config.yaml
arch: "vgg"
model: "image classifier"
train_examples: 48542
crop_scale_min: 0.5
rotation_deg: 10
learning_rate: 0.0035
shampoo_beta: 0.95
precondition_frequency: 10
one_sided: false
adamw_lr_other_params: 0.0027
final_lr_fraction: 0.1
warmup_steps: 3780
Rows from block 4 of a small image classifier, named by matrix and row number. Each number is 200 + 20 x the weight over its row's rms, rounded and kept within 0 to 999. All counts start at 0. After the name is the row's rms in percent of the matrix's.
After each channel's rows are labels from the 100 images, of 14848, where the channel reaches its highest value: "patch colour" is the nearest of a few named colours to the mean colour under the peak; "strongest on" is what is common among them. Only what is clearly more common there than usual is listed. The data: microscope photos of single blood and bone marrow cells. In brackets: how many of the 100.
# conv: 3x3 conv, stride 2 (model.blocks.4.conv.weight, 288x160x3x3, each kernel summed), inputs 54-107

conv.270,094,222,232,217,210,201,162,197,246,243,211,219,188,220,215,199,209,198,234,159,184,220,182,215,193,198,199,182,181,193,209,175,181,210,205,216,203,188,189,168,196,195,179,218,207,182,193,187,173,195,181,198,204,220,210
patch colour: blue (54)
strongest on: cell type: lymphocyte (70)

conv.60,101,214,191,193,217,196,204,191,182,190,230,216,198,193,156,210,192,207,210,185,180,233,193,191,195,205,208,183,228,235,159,193,203,199,242,215,217,206,175,172,202,199,218,204,225,211,185,226,168,178,212,224,182,186,205
patch colour: purple (69)
strongest on: cell type: erythroblast (86)

conv.188,095,196,174,201,173,206,221,203,213,209,210,183,208,192,179,197,202,187,207,204,217,199,197,183,195,195,181,197,156,209,172,185,198,169,182,205,172,191,197,208,181,217,205,167,200,204,221,195,208,218,218,200,202,191,173
patch colour: black (75)
strongest on: cell type: erythroblast (43)

conv.73,092,195,211,193,184,224,215,163,205,197,229,187,201,228,195,194,202,197,187,220,183,210,185,195,218,210,156,179,205,204,179,208,204,202,203,226,223,180,208,198,187,192,205,249,199,198,212,183,196,209,221,212,184,249,200
patch colour: pink (58)
strongest on: cell type: segmented neutrophil (47)

conv.265,103,181,202,217,207,212,195,202,189,169,186,192,194,193,224,198,211,178,185,204,198,200,206,196,196,211,244,206,200,168,203,225,226,236,199,174,182,170,172,140,234,243,196,208,206,215,206,176,218,238,174,174,186,215,188
patch colour: blue (43); black (26)
strongest on: cell type: erythroblast (53)

conv.5,094,187,207,188,220,211,189,215,216,225,198,174,195,219,235,204,168,186,195,182,168,208,221,203,208,197,220,170,189,178,190,195,216,174,197,187,200,200,211,243,178,176,175,209,196,187,212,192,161,194,218,156,171,219,217
patch colour: pink (49)
strongest on: cell type: segmented neutrophil (75)

conv.14,099,218,171,224,192,190,229,209,201,195,184,207,208,223,215,190,188,194,208,179,204,193,203,187,193,199,161,188,190,182,239,198,225,214,231,185,204,189,207,200,195,183,214,176,184,163,165,193,181,195,202,215,173,198,217
patch colour: purple (64)
strongest on: cell type: eosinophil (64)

conv.99,103,198,205,190,239,207,189,185,211,239,192,212,191,208,175,194,178,204,208,187,197,209,231,171,209,200,193,194,238,194,199,175,202,218,192,215,193,191,173,195,203,198,160,183,236,170,194,196,205,193,220,178,228,208,181
patch colour: blue (68)
strongest on: cell type: erythroblast (81)

conv.94,095,240,190,225,200,140,197,202,198,188,217,170,180,200,206,171,196,193,223,200,213,212,191,219,192,218,175,217,228,222,207,194,206,189,211,188,217,193,193,217,231,169,213,193,186,187,151,235,189,198,161,228,196,186,201
patch colour: blue (71)
strongest on: cell type: erythroblast (50)

conv.235,096,204,180,183,171,200,193,218,203,206,190,205,206,220,168,232,233,188,220,204,245,176,211,215,222,222,261,221,244,206,202,181,206,247,216,192,205,195,223,179,203,185,173,179,218,209,181,203,209,162,215,228,190,179,186
patch colour: pink (64)
strongest on: cell type: segmented neutrophil (71)

conv.86,094,179,213,192,182,178,172,205,186,189,199,176,197,190,178,186,248,194,199,204,170,202,197,226,195,193,200,213,216,210,186,199,181,164,183,194,246,224,196,226,203,174,197,211,184,185,184,227,173,204,222,196,191,184,179
patch colour: purple (55); blue (26)
strongest on: smear: peripheral blood (48); cell type: lymphocyte (38); cell type: myeloblast (25)

conv.167,097,214,191,211,212,185,176,197,202,213,183,186,161,206,214,198,161,183,177,215,188,205,189,195,201,200,203,209,202,199,185,218,185,185,205,211,172,197,192,191,180,228,198,176,216,226,179,215,184,192,247,188,209,189,214
patch colour: blue (51); black (34)
strongest on: cell type: lymphocyte (39)

conv.120,093,218,198,216,172,177,183,206,164,209,200,191,225,206,144,191,183,215,202,206,220,213,186,217,205,216,194,182,212,202,177,199,219,218,192,183,214,203,177,151,243,211,197,221,193,270,236,188,191,174,230,212,218,214,189
patch colour: blue (51); black (39)
strongest on: cell type: erythroblast (66)

conv.55,087,221,209,182,178,190,203,173,208,213,218,198,200,199,218,201,188,177,173,202,200,200,228,213,209,226,215,189,224,204,177,189,178,178,204,191,202,162,206,218,213,158,189,219,212,190,181,211,175,190,214,192,199,208,189
patch colour: blue (55)
strongest on: cell type: promyelocyte (30)

conv.122,105,183,202,184,232,176,184,193,268,218,217,176,214,192,166,209,170,215,185,209,231,216,185,164,207,185,199,175,211,181,238,214,194,207,219,198,188,206,200,180,190,221,193,200,169,199,194,183,233,161,233,217,197,203,190
patch colour: blue (53)
strongest on: cell type: lymphocyte (42)

conv.74,098,200,190,219,203,191,257,210,208,207,209,186,277,212,193,185,192,174,191,197,234,173,167,235,213,212,239,211,191,180,167,206,179,179,184,184,225,200,172,207,187,191,231,230,210,203,214,227,178,210,182,205,190,215,212
patch colour: blue (63); black (26)
strongest on: cell type: erythroblast (82)

conv.245,111,178,212,212,223,165,230,210,196,167,192,230,212,223,212,210,212,198,153,188,153,191,174,184,206,217,193,192,172,194,196,220,189,208,212,197,212,176,207,192,222,190,201,211,187,216,171,192,192,210,181,206,191,200,214
patch colour: blue (39); black (36)
strongest on: cell type: erythroblast (43)

conv.260,087,203,198,188,211,187,205,217,258,186,180,192,170,214,179,195,207,197,192,195,207,210,202,185,205,160,191,206,197,197,213,157,189,206,189,188,258,179,205,208,218,191,191,188,196,189,189,191,203,189,206,189,208,201,195
patch colour: blue (88)
strongest on: cell type: plasma cell (28)

conv.191,098,162,202,196,213,204,240,229,176,186,189,162,184,179,227,201,213,195,184,199,214,224,224,177,195,174,204,196,203,198,182,199,178,217,204,183,233,184,159,195,239,208,211,198,205,224,160,210,162,172,209,210,196,193,198
patch colour: blue (54)
strongest on: cell type: plasma cell (25)

conv.199,100,187,182,214,179,194,202,187,190,185,177,177,201,231,222,202,218,200,191,194,185,238,201,193,198,224,226,183,210,209,228,182,223,189,182,188,212,190,212,186,212,231,197,206,216,171,201,191,216,183,185,206,205,181,212
patch colour: purple (54); blue (46)
strongest on: cell type: promyelocyte (28)

conv.51,101,180,214,178,184,191,191,234,188,190,224,198,196,204,231,202,192,243,149,198,197,221,201,213,173,208,207,177,194,181,204,218,149,218,183,178,203,218,214,178,189,184,198,216,181,205,239,183,217,173,254,215,179,194,212
patch colour: blue (67)
strongest on: cell type: promyelocyte (25)

conv.37,095,183,197,171,199,196,213,201,205,198,227,185,193,185,201,198,222,190,188,198,171,195,209,186,212,264,210,240,197,188,198,208,216,190,248,174,188,184,216,182,175,226,152,158,198,196,189,190,217,231,196,194,173,190,203
patch colour: pink (56)
strongest on: cell type: segmented neutrophil (50)

conv.95,097,235,198,177,183,195,195,192,205,204,192,213,208,217,195,168,151,188,180,195,199,226,228,212,193,207,198,182,195,197,196,193,228,223,190,207,214,175,190,176,173,195,207,224,211,198,215,224,198,222,161,168,196,181,180
patch colour: blue (57)
strongest on: cell type: erythroblast (43)

conv.118,102,230,237,189,188,200,220,209,195,210,179,182,210,248,192,194,198,154,230,215,221,193,201,192,161,224,204,202,214,229,215,175,215,186,206,184,175,201,209,221,175,190,215,277,231,185,178,201,187,194,197,195,193,170,201
patch colour: pink (58)
strongest on: smear: peripheral blood (59)

conv.183,100,178,244,212,196,230,216,217,192,233,243,185,200,217,214,224,196,198,195,202,182,210,199,185,172,221,179,199,221,199,188,208,196,194,172,199,183,243,161,185,174,164,205,196,190,213,209,210,203,216,198,182,217,181,189
patch colour: white (52)
strongest on: cell type: erythroblast (39)

conv.38,099,223,223,197,182,188,180,203,212,193,151,182,215,191,251,200,177,206,197,198,210,227,205,210,215,212,222,232,196,207,183,210,229,182,197,193,208,217,219,216,193,233,207,181,226,186,185,175,241,193,200,191,197,178,206
patch colour: blue (79)
strongest on: cell type: promyelocyte (30)

conv.142,102,192,208,215,239,229,218,190,215,208,163,186,211,238,189,222,233,188,187,219,203,203,193,200,215,177,202,175,225,233,200,203,196,191,219,221,216,172,178,185,192,229,199,266,242,199,199,206,181,182,191,197,197,207,201
patch colour: grey (46)
strongest on: smear: peripheral blood (36)

conv.29,107,221,178,228,201,198,204,198,191,198,188,212,201,189,227,211,185,207,192,185,202,224,202,196,196,225,171,199,194,173,181,191,180,185,220,203,217,199,211,236,212,225,192,189,200,201,265,196,177,208,179,185,176,196,192
patch colour: blue (29); black (28)
strongest on: cell type: artefact (27)