Weights of a small image classifier.
Model: norm batchnorm, depths [2, 2, 5, 2].
Training: soap at rate 0.0035, 18900 steps.
Data: trained on microscope photos of single blood and bone marrow cells, 48542 training examples, 149.5 epochs.
Rows from block 6 of a small image classifier, named by matrix and row number. Each number is 50 + 15 x the weight over its row's rms, rounded and kept within 0 to 99. All counts start at 0.
Before each channel's rows are labels from the 100 images, of 14848, where the channel reaches its highest value: "patch colour" is the nearest of a few named colours to the mean colour under the peak. Only what is clearly more common there than usual is listed. The data: microscope photos of single blood and bone marrow cells. In brackets: how many of the 100.
# conv: 3x3 conv (model.blocks.6.conv.weight, 288x288x3x3, each kernel summed), inputs 72-143

patch colour: blue (30)
conv.79:42 57 42 56 56 36 54 63 59 45 40 56 57 35 45 62 55 50 53 37 59 39 60 47 49 33 41 63 35 35 63 49 47 59 28 41 25 63 84 52 50 24 28 66 64 78 31 72 26 25 62 44 57 54 48 66 37 31 44 46 43 21 23 45 40 63 59 61 43 60 18 75

patch colour: blue (63)
conv.229:26 53 43 52 38 63 66 28 53 41 51 77 45 61 74 40 58 57 56 44 51 45 45 41 36 42 61 41 32 46 44 45 35 60 50 35 59 35 61 26 59 54 55 55 52 34 84 26 79 56 47 72 38 58 63 53 40 47 52 40 36 65 30 68 55 62 54 36 51 78 35 15

patch colour: blue (49)
conv.230:54 41 23 34 65 54 50 42 55 40 44 23 44 51 54 51 14 33 37 60 37 66 54 63 65 23 35 54 33 76 36 42 55 36 52 27 35 24 32 40 59 49 57 61 29 48 43 30 63 56 34 55 30 72 38 30 34 18 72 47 47 61 49 57 48 29 37 49 85 53 40 47

patch colour: purple (83)
conv.166:79 55 58 34 62 39 69 85 67 20 56 57 58 63 49 59 60 32 41 56 48 52 48 53 71 25 35 43 49 28 41 42 83 44 46 45 48 52 52 41 47 58 73 47 49 74 52 68 54 50 44 41 36 45 42 32 54 64 41 48 91 54 39 67 73 60 59 83 94 25 51 59

patch colour: purple (86)
conv.252:27 45 56 38 59 47 80 39 91 56 52 63 26 37 60 46 86 29 59 27 50 54 42 73 46 43 57 48 58 60 28 48 22 60 38 27 37 33 72 36 61 49 57 47 38 44 50 53 77 47 50 65 36 42 54 58 50 38 50 41 64 59 39 96 51 41 33 15 63 63 36 40

patch colour: blue (40)
conv.233:38 46 44 44 59 54 55 43 60 62 34 52 23 60 25 36 48 62 47 50 58 59 36 49 35 59 58 40 37 55 40 37 26 70 58 32 55 56 63 39 59 41 35 82 97 46 64 44 52 42 55 43 50 90 59 23 18 30 64 50 34 43 68 55 52 67 48 51 22 65 52 75

patch colour: blue (28)
conv.167:59 52 53 49 32 66 35 29 34 72 33 58 38 62 84 35 44 28 40 54 40 60 99 55 42 33 35 58 68 67 44 57 34 67 47 51 34 22 48 58 44 46 27 34 52 44 44 70 58 35 57 61 34 72 31 36 61 39 38 34 57 50 59 61 53 42 42 84 73 43 68 56

patch colour: black (38); blue (37)
conv.143:71 62 99 68 33 61 64 38 55 42 53 66 44 75 34 46 72 26 73 33 61 32 49 66 68 52 37 44 66 75 48 50 88 74 47 24 33 29 57 39 38 39 47 33 56 58 61 66 49 39 23 39 52 32 55 34 69 37 62 27 66 52 40 41 55 60 58 56 37 34 29 10

patch colour: blue (63)
conv.223:45 75 46 44 36 48 28 31 20 66 28 23 51 50 69 43 40 72 19 74 37 53 60 92 52 50 39 62 36 57 71 40 50 47 50 37 63 43 42 46 22 61 33 76 48 56 35 43 41 53 34 59 63 33 64 54 48 60 48 40 36 58 36 54 53 57 36 38 39 61 37 51

patch colour: blue (44)
conv.19:35 34 48 37 37 51 43 46 34 87 56 51 20 36 53 67 61 35 37 56 39 36 30 31 38 28 42 49 45 54 77 45 53 42 64 58 52 52 51 49 24 56 50 30 59 41 46 57 41 54 55 40 33 51 39 41 46 46 53 72 30 55 19 28 32 74 61 33 53 23 61 55

patch colour: blue (55)
conv.91:56 42 40 55 61 61 43 37 77 53 46 38 61 33 43 51 36 72 35 58 36 68 52 57 28 24 48 69 12 55 23 67 36 59 51 57 32 44 58 33 23 73 74 37 62 38 33 40 38 65 56 77 34 55 50 62 54 40 64 65 43 28 34 53 67 68 62 42 36 44 50 45

patch colour: blue (44)
conv.168:39 33 38 44 44 71 54 54 59 46 45 37 30 55 51 41 41 38 53 52 27 49 56 66 52 58 75 50 39 64 48 80 24 38 38 38 51 39 36 51 39 41 50 48 73 54 69 94 62 54 48 38 64 57 58 54 83 44 49 41 21 61 67 51 67 44 91 26 44 83 56 46

patch colour: blue (47)
conv.239:30 56 64 42 31 54 23 52 42 80 54 54 48 46 40 59 39 38 28 41 41 33 48 49 58 53 60 73 31 80 58 44 77 63 66 71 49 55 46 32 28 89 99 46 57 34 44 46 57 60 51 38 57 58 58 46 61 15 53 31 48 50 58 55 41 55 33 65 83 48 24 28

patch colour: purple (68); blue (30)
conv.108:67 29 32 42 55 27 61 51 51 73 48 77 45 57 82 79 52 67 50 45 33 66 55 76 24 30 53 40 51 49 47 41 53 36 45 41 45 43 39 55 82 41 73 44 56 43 63 28 54 41 64 39 33 50 56 37 39 30 44 49 64 65 33 55 30 39 43 81 48 44 50 50

patch colour: blue (57)
conv.78:46 34 54 55 52 67 11 71 43 54 45 48 49 59 91 49 49 77 38 28 46 29 44 64 58 59 89 54 55 39 44 43 59 43 28 53 63 29 67 58 58 08 60 34 42 57 54 59 55 64 37 56 34 50 40 49 32 49 65 54 53 42 41 46 22 38 50 52 52 38 30 49

patch colour: purple (67); blue (33)
conv.213:40 58 58 40 83 37 46 48 50 63 45 26 59 60 30 40 43 53 64 42 37 50 39 44 65 44 65 56 63 57 60 66 55 46 63 99 59 51 46 63 54 54 21 50 58 40 50 39 42 33 41 47 29 15 56 50 19 48 41 58 32 70 67 53 53 34 53 72 26 52 59 37

patch colour: blue (66)
conv.214:52 58 31 54 24 64 34 51 60 34 46 43 52 36 18 47 95 34 70 48 30 64 45 57 45 39 18 42 49 46 79 64 37 38 62 48 47 48 40 75 37 31 28 51 37 50 60 71 42 52 37 63 34 60 66 99 44 57 67 30 59 62 55 51 45 59 50 19 65 46 55 57

patch colour: purple (46); blue (39)
conv.7:24 56 43 68 65 61 59 42 62 45 45 77 43 24 96 30 60 51 52 65 30 88 43 59 53 57 49 54 33 33 64 50 72 38 49 26 56 57 54 45 57 27 78 48 32 32 49 56 64 38 47 42 54 78 60 41 45 30 53 64 27 82 64 67 31 72 49 56 87 54 65 26

patch colour: grey (47)
conv.227:32 45 27 55 53 29 49 66 57 53 50 42 42 55 49 37 61 40 42 46 52 47 26 46 51 55 63 60 43 33 31 41 52 59 43 41 55 29 49 28 42 48 29 63 51 67 22 27 58 51 38 79 75 57 38 39 42 54 79 61 43 74 12 35 36 42 41 30 51 21 60 52

patch colour: purple (77)
conv.68:38 64 42 28 47 78 51 48 51 48 46 38 50 58 61 69 57 48 54 68 60 50 27 61 49 48 84 51 46 56 76 36 62 46 63 38 47 37 48 49 37 46 44 67 56 52 61 44 49 07 50 53 34 36 60 24 66 71 47 59 47 50 49 79 45 48 55 42 49 65 55 73

patch colour: blue (49); purple (45)
conv.203:27 57 59 73 14 58 57 57 25 53 45 38 38 62 61 26 62 52 25 69 44 75 60 36 29 75 51 68 59 48 55 61 66 54 62 64 33 67 47 34 42 46 44 42 51 70 43 57 46 49 54 51 45 51 44 33 47 64 49 57 48 25 59 41 32 48 44 41 35 51 49 75

patch colour: purple (64)
conv.107:38 67 57 58 51 50 60 21 62 48 67 37 49 59 39 60 50 33 63 64 60 55 65 64 53 56 52 41 54 40 42 57 87 49 64 36 20 73 28 48 46 26 35 51 55 30 34 62 72 39 49 37 33 54 60 25 50 54 47 51 41 59 62 30 47 88 41 48 35 41 42 08

patch colour: purple (72)
conv.280:54 27 66 38 28 61 43 42 36 62 55 40 24 43 51 40 57 53 44 71 79 71 59 55 25 28 63 69 86 87 33 35 64 47 61 48 41 88 46 54 63 42 36 46 46 40 36 44 74 55 49 46 29 64 64 41 53 75 46 62 68 74 67 32 55 73 39 31 38 57 43 42

patch colour: blue (46)
conv.103:39 83 43 37 41 67 43 31 67 91 46 36 38 39 39 38 61 36 40 55 58 23 34 46 42 53 57 31 55 37 61 55 09 55 38 42 39 43 46 49 37 25 35 55 61 25 54 55 52 71 49 49 57 43 27 65 77 57 63 30 28 73 39 41 31 52 99 45 49 42 57 33

patch colour: blue (48)
conv.248:44 48 65 73 38 50 49 35 49 38 27 37 55 47 27 26 58 53 77 64 50 45 57 74 65 46 31 54 36 44 41 63 57 63 51 33 67 69 61 67 33 42 41 31 52 46 70 56 63 72 46 64 40 43 64 57 55 42 74 19 36 36 28 34 30 63 93 20 38 45 18 67

patch colour: blue (66)
conv.163:46 34 56 64 30 61 38 53 74 53 43 50 58 47 64 42 46 48 42 57 63 50 75 53 43 54 40 35 52 43 44 60 78 53 81 54 33 27 94 84 72 40 47 35 49 51 62 28 46 46 42 53 37 43 44 52 62 41 41 39 44 34 53 47 36 38 57 61 38 55 57 44

patch colour: blue (63)
conv.18:45 51 26 51 47 74 28 33 31 48 38 47 02 55 55 37 46 20 42 33 39 47 39 51 65 65 25 51 45 60 40 50 38 56 33 99 44 37 48 31 42 46 87 60 49 41 35 46 64 52 32 82 60 50 64 68 38 46 60 32 47 57 52 60 24 55 69 59 41 61 32 57