config.yaml
dataset: "microscope photos of single blood and bone marrow cells"
train_examples: 48542
crop_scale_min: 0.5
color_jitter: 0.2
norm: "batchnorm"
downsampling: "stride"
beta1: 0.95
shampoo_beta: 0.95
max_precond_dim: 1024
merge_dims: true
warmup_steps: 3780
Rows from block 2 of a small image classifier, named by matrix and row number. Each number is 128 + 32 x the weight over its row's rms, rounded and kept within 0 to 255. All counts start at 0. After the name is the row's rms in percent of the matrix's.
Before each channel's rows are labels from the 100 images, of 14848, where the channel reaches its highest value: "top examples" is what is common among them. Only what is clearly more common there than usual is listed. The data: microscope photos of single blood and bone marrow cells.
# conv: 3x3 conv, stride 2 (model.blocks.2.conv.weight, 160x96x3x3, each kernel summed), inputs 0-95

top examples: cell type: segmented neutrophil
conv.27 100 [119 111 109 123 107  68 141 155 126 124 113  60  95  94  67 170 121  97 161 140 150 114 149 162  89  74 121 144 115 103 107 174 130 193 105 164 116 107 166 157 150 127 119 115 154  64 116 104 108 175 148  86 132 164  58 132 136  95 124 154 116 130 198 145 131  93 135  92  71 107 131 127  76 119 165 147 202 121  83 110 126 127  88  99 107 164 157 117 155 202  79 132 127 106 162 139]

top examples: cell type: segmented neutrophil; smear: peripheral blood
conv.12 099 [184 171 121 142 132 176 140 118  55 111  87 210 128  33  86 135  84 128 128  93 155 113  80 113  49 101  68 135 149 119 113 200 131 113 163 151 137 133  97 169 153  94 134 191 172  99 101  92  83 144 116 122 122 109 120 163 119 130 183 146 140 141 119 111 103 144 134 103 100  77 112 141 147 108 131 116  94 136  68 130 152 143 120  84 135 180 137 152 110 148 150 128 122 147 126 136]

top examples: cell type: erythroblast
conv.82 096 [164 128 100 113 108 140  69 154 130 173 157  17 154 138 138 153 157  75 180 140 186 176 107 148 158  84 128 120 117 144 155 137 126 111  75 115 154  70 105 156 146 130 109 115 130 121 140  85  99 155  93 147 120 110 151 164 126 115 123 128  69 121  63 136 149  59 141  96  75 173 114 190  82 108 193 123  99 166 136 125 129 120 135 121  90 143 151 178 136 115 125 154 146 151  89 123]

top examples: cell type: erythroblast
conv.5 087 [116  88  89 131 160 127  61 102 124 107 116 161 117 118 106 117 115 113 159  92  93 183 128 108 199 109 113 157 187 166 155  92 149 140 125  70 124 132 178  65  94 169 147 128  80  70  89 102  91  60 137 127 155 142 101 130 109 140 103 184 105  86 130 158 147 163 128 143 161  99 134 140  74 202 180 123 120 114 112 115  98 131 141 132 123 156 153 108 165  55 115  93 150 154 157 130]

top examples: cell type: eosinophil; smear: peripheral blood
conv.77 090 [119 151 129 141 113 148  83  94  90  99 126  93 122 162 111 115 121 110 123 146 104 125 121 187 117 127 137 158  77 108 125  90  59  95  84 101 101 153  87 122 135  86 114 129  83 165  84  94 166 121 146 127 133 134  39 142 134 102 124 122 170 154 102 126 146 169 164  69 130 136 130  84 160 143 134  55 186  90 131 134 138 225 140 142 110 116 118 195 126  89 142 120 114 192 184 117]

top examples: cell type: segmented neutrophil; smear: peripheral blood
conv.74 110 [ 81  77 128 114 108 128 157 107 142 125 104 147 183  69 132  97  86 148 190 124 119 193 148 171 108 111 153 147 151 112 145  83 137 138  97 126  91 163 144  95 173  90 127 158 100  96  85 225 145 158 141 133 124 139 118  81 144 146 119 149 112  87 136 157 127 112 129 113  94 148 120 108  59 144 111 103  65 146 109 181 113 176 115 135  95 198 121 176 184 180 106 100  97 121 117 119]

top examples: smear: peripheral blood; cell type: lymphocyte
conv.2 102 [118  83 125 145 101  79 143 107 129 134 179 128 116 139  88 118 131 106 106 123 119  85 173 108 112 195 110 107 154  69 122 148  93 176 130  83 135 126 110 116 170  79 128 148  83 171 137  90 147 130 165 129  42 137 170 126 158 147 159 106  85  96  15 117 151 113 115 206 124 157 112 133  78  86 109 157  62 144 152 114 110 118  98 125 134 135 173  91 116 144 146 131 114 146 124 164]

top examples: cell type: segmented neutrophil; smear: peripheral blood
conv.102 091 [133  97 179  96  75 148 145 138 112 159  86 115 109 143 158 132 126  52  98 148 147 154 145 105 105 154 119 108 152 104 191 142 129 153  87 165  59 156 126  70 107  60  80  94 130 155 147 168 139 123  66  90  93 107  67 150  93 131 148 174 178 139 175 131 157 158 128  86 136 168 146 128  93 169  87 120 116 143 114 182 113 110 150 153 164  75 118 128 198 131 137 142 151 103 126 112]

top examples: smear: peripheral blood
conv.28 107 [110 111 124 153 104 161  90 133 178 160 152 107 130 181 216 113  94 148 121  88 124 103 141 123 176 140 199  68  98 140 129 150  87 104  75 163 100  88 210 127 179 146 131 149 127 146 126 143  73 154  66  82 148 165 129 105 153  91  76 127 102 113  98 141  94 154  99 128  72 155 150 145  91 143 129 103 189 132  71 144 145 126 160 153 109 150 105 124 100 116 128 134  80 109 119 108]

top examples: cell type: segmented neutrophil; smear: peripheral blood
conv.59 101 [189 121 103  80 164 150 101 165 135  93  67 156 125 153 145 156 124  72  90  97 119 130  84 141 193 176 110 102  76 122 133  93 117  75 144 142  94 178 120 153 164 124 109 133  91 137 120 109 141 164 148  78  76 118 108 143 142 123 199 151 151 151  98 119  85  95  83 119  91 141 145 198 108 154 129  90  83 134 103  91 145  90 140  82 165  91 154 112 116 119 115 129 195 140  89  89]

top examples: cell type: segmented neutrophil
conv.47 098 [ 57  97 153  83  94 124 125 139 120 126  63  89 167 128 117 143 161 100 146 170 131 127 175 164 106 154 101 142 192 154 121 111 120 125  59 141 142  97 150 105 131  76 144  81  82  77  97 100 141  61  59 108 168 175  71 136 158 145 123 118 118  98 106 179 118 121 169 121 199 144 137 141 125 151 146  83 141 105 106 108 117 139 152 141 101 125 202 124 122 125 183 136 133 113 143 172]

top examples: smear: peripheral blood
conv.99 093 [ 68 105 116 168  95 106 168 113 101 136 147 122 198 156 134 129 140 154  80 150 150  87 120 166 110 115 116 137  64 174 115 148  84 133 118 123 139  99 122 169 176 112  95  97 162  75 146 125 173  97 141 117  95  90 171  99 141 127  66 111  95 152 127  82 171 101 173 130 121  90 195 224  84 108 128 135 149 132  93 102 120  95 114 149  69 125 109 139  79 141 126 157 164  95 106 108]

top examples: cell type: promyelocyte
conv.93 095 [137 139  90 108 111  92  90 142 117  69 117 206 126 125 126 158 138 112 123 165 123 139 120 117 117 106 108 129 143 183 122 116 169 114 132 185 135  87  79 144 245 150 128  72  78  88 121 124 144  85  94 100 109 180 117 107 127 116  78  93 148 118 196 181 120 176 104  99 136 124 126 123 138 108 161 132 112 114 120  71 172 137  84 172 124 105 147 101 106 105  86  97 118 181 156 167]

top examples: smear: peripheral blood; cell type: segmented neutrophil
conv.153 097 [ 82 116 174 127 113 120  88 108 151  83 122  49 208 128 117 117 190 139 186 134 111 115 174 125 167 186 130  93 146 126 126 154 155 152 132 117  92 145 168 149 152  82 102 130 148  89  53  76  90  84 130  87 138 146 142 117  91 118 156 142 176 167  98 152 143  86 182 135 164 150 120 162 170 143 131 139 108 150 144 100 145  49 135 148 128  95 158 125 150 111 114 173 150 128  89  96]

top examples: cell type: eosinophil
conv.129 096 [125 111  99 169 129 183 121  72  83 137  78 168 120 110 124 178  83  87 155 150 157 150  89 155 165 149 128 137 139 107 170 112 138 150  63 112  59 130 106 131 129 153 111 168 132 158 102 117 156  51 163 138 103 150  71 108 132 113 145 141 164 178 100 114 135 140 121 119 115 102 106 107 124 125  71  58 129  97 153 131 163 224 127 158 161 145 124 168  88  94 163 104 121 182 154 127]

top examples: cell type: plasma cell
conv.145 107 [154 131 128 140  91  96 111 179 136  72 122   7 107 170 118 158 146 134 151 112 149 132 116 122 175 195 138  90 124 153 136 152 147 159 104 145 132  93 168 145  98 115 118 118 119  98 106 151 122  87 156 134 163 176 101 116 159 123  82 218 146 156 121 202  99  44 122 120 163 103 119  98  99  98 172 105 141 129 128 116 136 112 132 165 131 153 140 121 176 145  86 123 174 161 154 147]

top examples: smear: peripheral blood; cell type: segmented neutrophil
conv.157 104 [141  95 161 150 148 129 131 179 106 166 111  78 162  57 142 122 138 141  99 121 104 136 155 141 112 150 116  89 218 116  89 105 137  79 116 136 126 102 104 123 145 141 151 107 162 166 172 168 205 118 202 117 157 134 130 142 145  82  96 129  87  92 121 114 118  65  77 144  77 139  71 125 141 167 155 118 123 145  90  98 165 127  98 163 110  78 118 137 120 137 174 160 198 115 121  81]

top examples: smear: peripheral blood; cell type: segmented neutrophil
conv.23 094 [ 84 141 185 171  98 152 174 181 203 173 170 102 174 105 106 100 110 154 111  72 136 175 169 138 163 107  99  98 122 146 125 140 119  74 121 120  86 137 112 124 118 109 116 161 109  89 136  84 113 119 119 120  80 151 197 137 137 113  84 131  89 165 174 117  99 220 109 116 119 114 143  76 136 141 127  93  99 143 113 146 180 115 105 114 128  98 140 185 149 194 128 157 136 131 112 170]

top examples: cell type: lymphocyte
conv.29 108 [107  91 132 125 132 137  64 144 120 140 137 200 240 150 101  61 110 131 160 120 132 155 132 138 106 138 112 180 113 159 120 116 106 152 133 131 123 163  59 196 135 147 115 105  92 133 126 134  74 172 159 117 146  90  54 129 126 133 108  96 132 158 123 140 117 146  71  63  88 137 139 113 188  72 128 164 133 142 101  95 103 175 103 165 104 178 130 128 141 127 140 131  81 100 135 115]

top examples: cell type: eosinophil; smear: peripheral blood
conv.156 091 [ 97 130 122 120 111 140 152 134 155 118 185 113 115  93 145 117 103  82 166  75 148 160 148  75 114  95 131 146 148 162 126 135 135 103  98 153 126 119 147  83 208 126 105 102 187 127 124  92 141  92 122 133  93 140  57  65  95 136 141 169 152 113 145 159  91  80 108 109 159 127 142  83 143 150 192 135 147 117 133  58  99 221 176 116 109 145  92 113 102 154  86  56 143 127 158 130]

top examples: cell type: lymphocyte; smear: peripheral blood
conv.20 103 [107 118  99 155 170 113  65  93  88 112 121 128 164 148 158 104 132  77 122 191 119 106 201 206 110 115 149 127 160 133 100 164  84 135 114  56 107 126 129  86  91 101 132  84 107 130 150  59 122 132  99 117 123 114 166 126 126 160 201  61  93 115 139  87 150 138 122 162 119 130 116 105  98 144 175 139 123 154  82 129  86 117 137 166 113 127 131 161  65  89 145 147 147 101  86 178]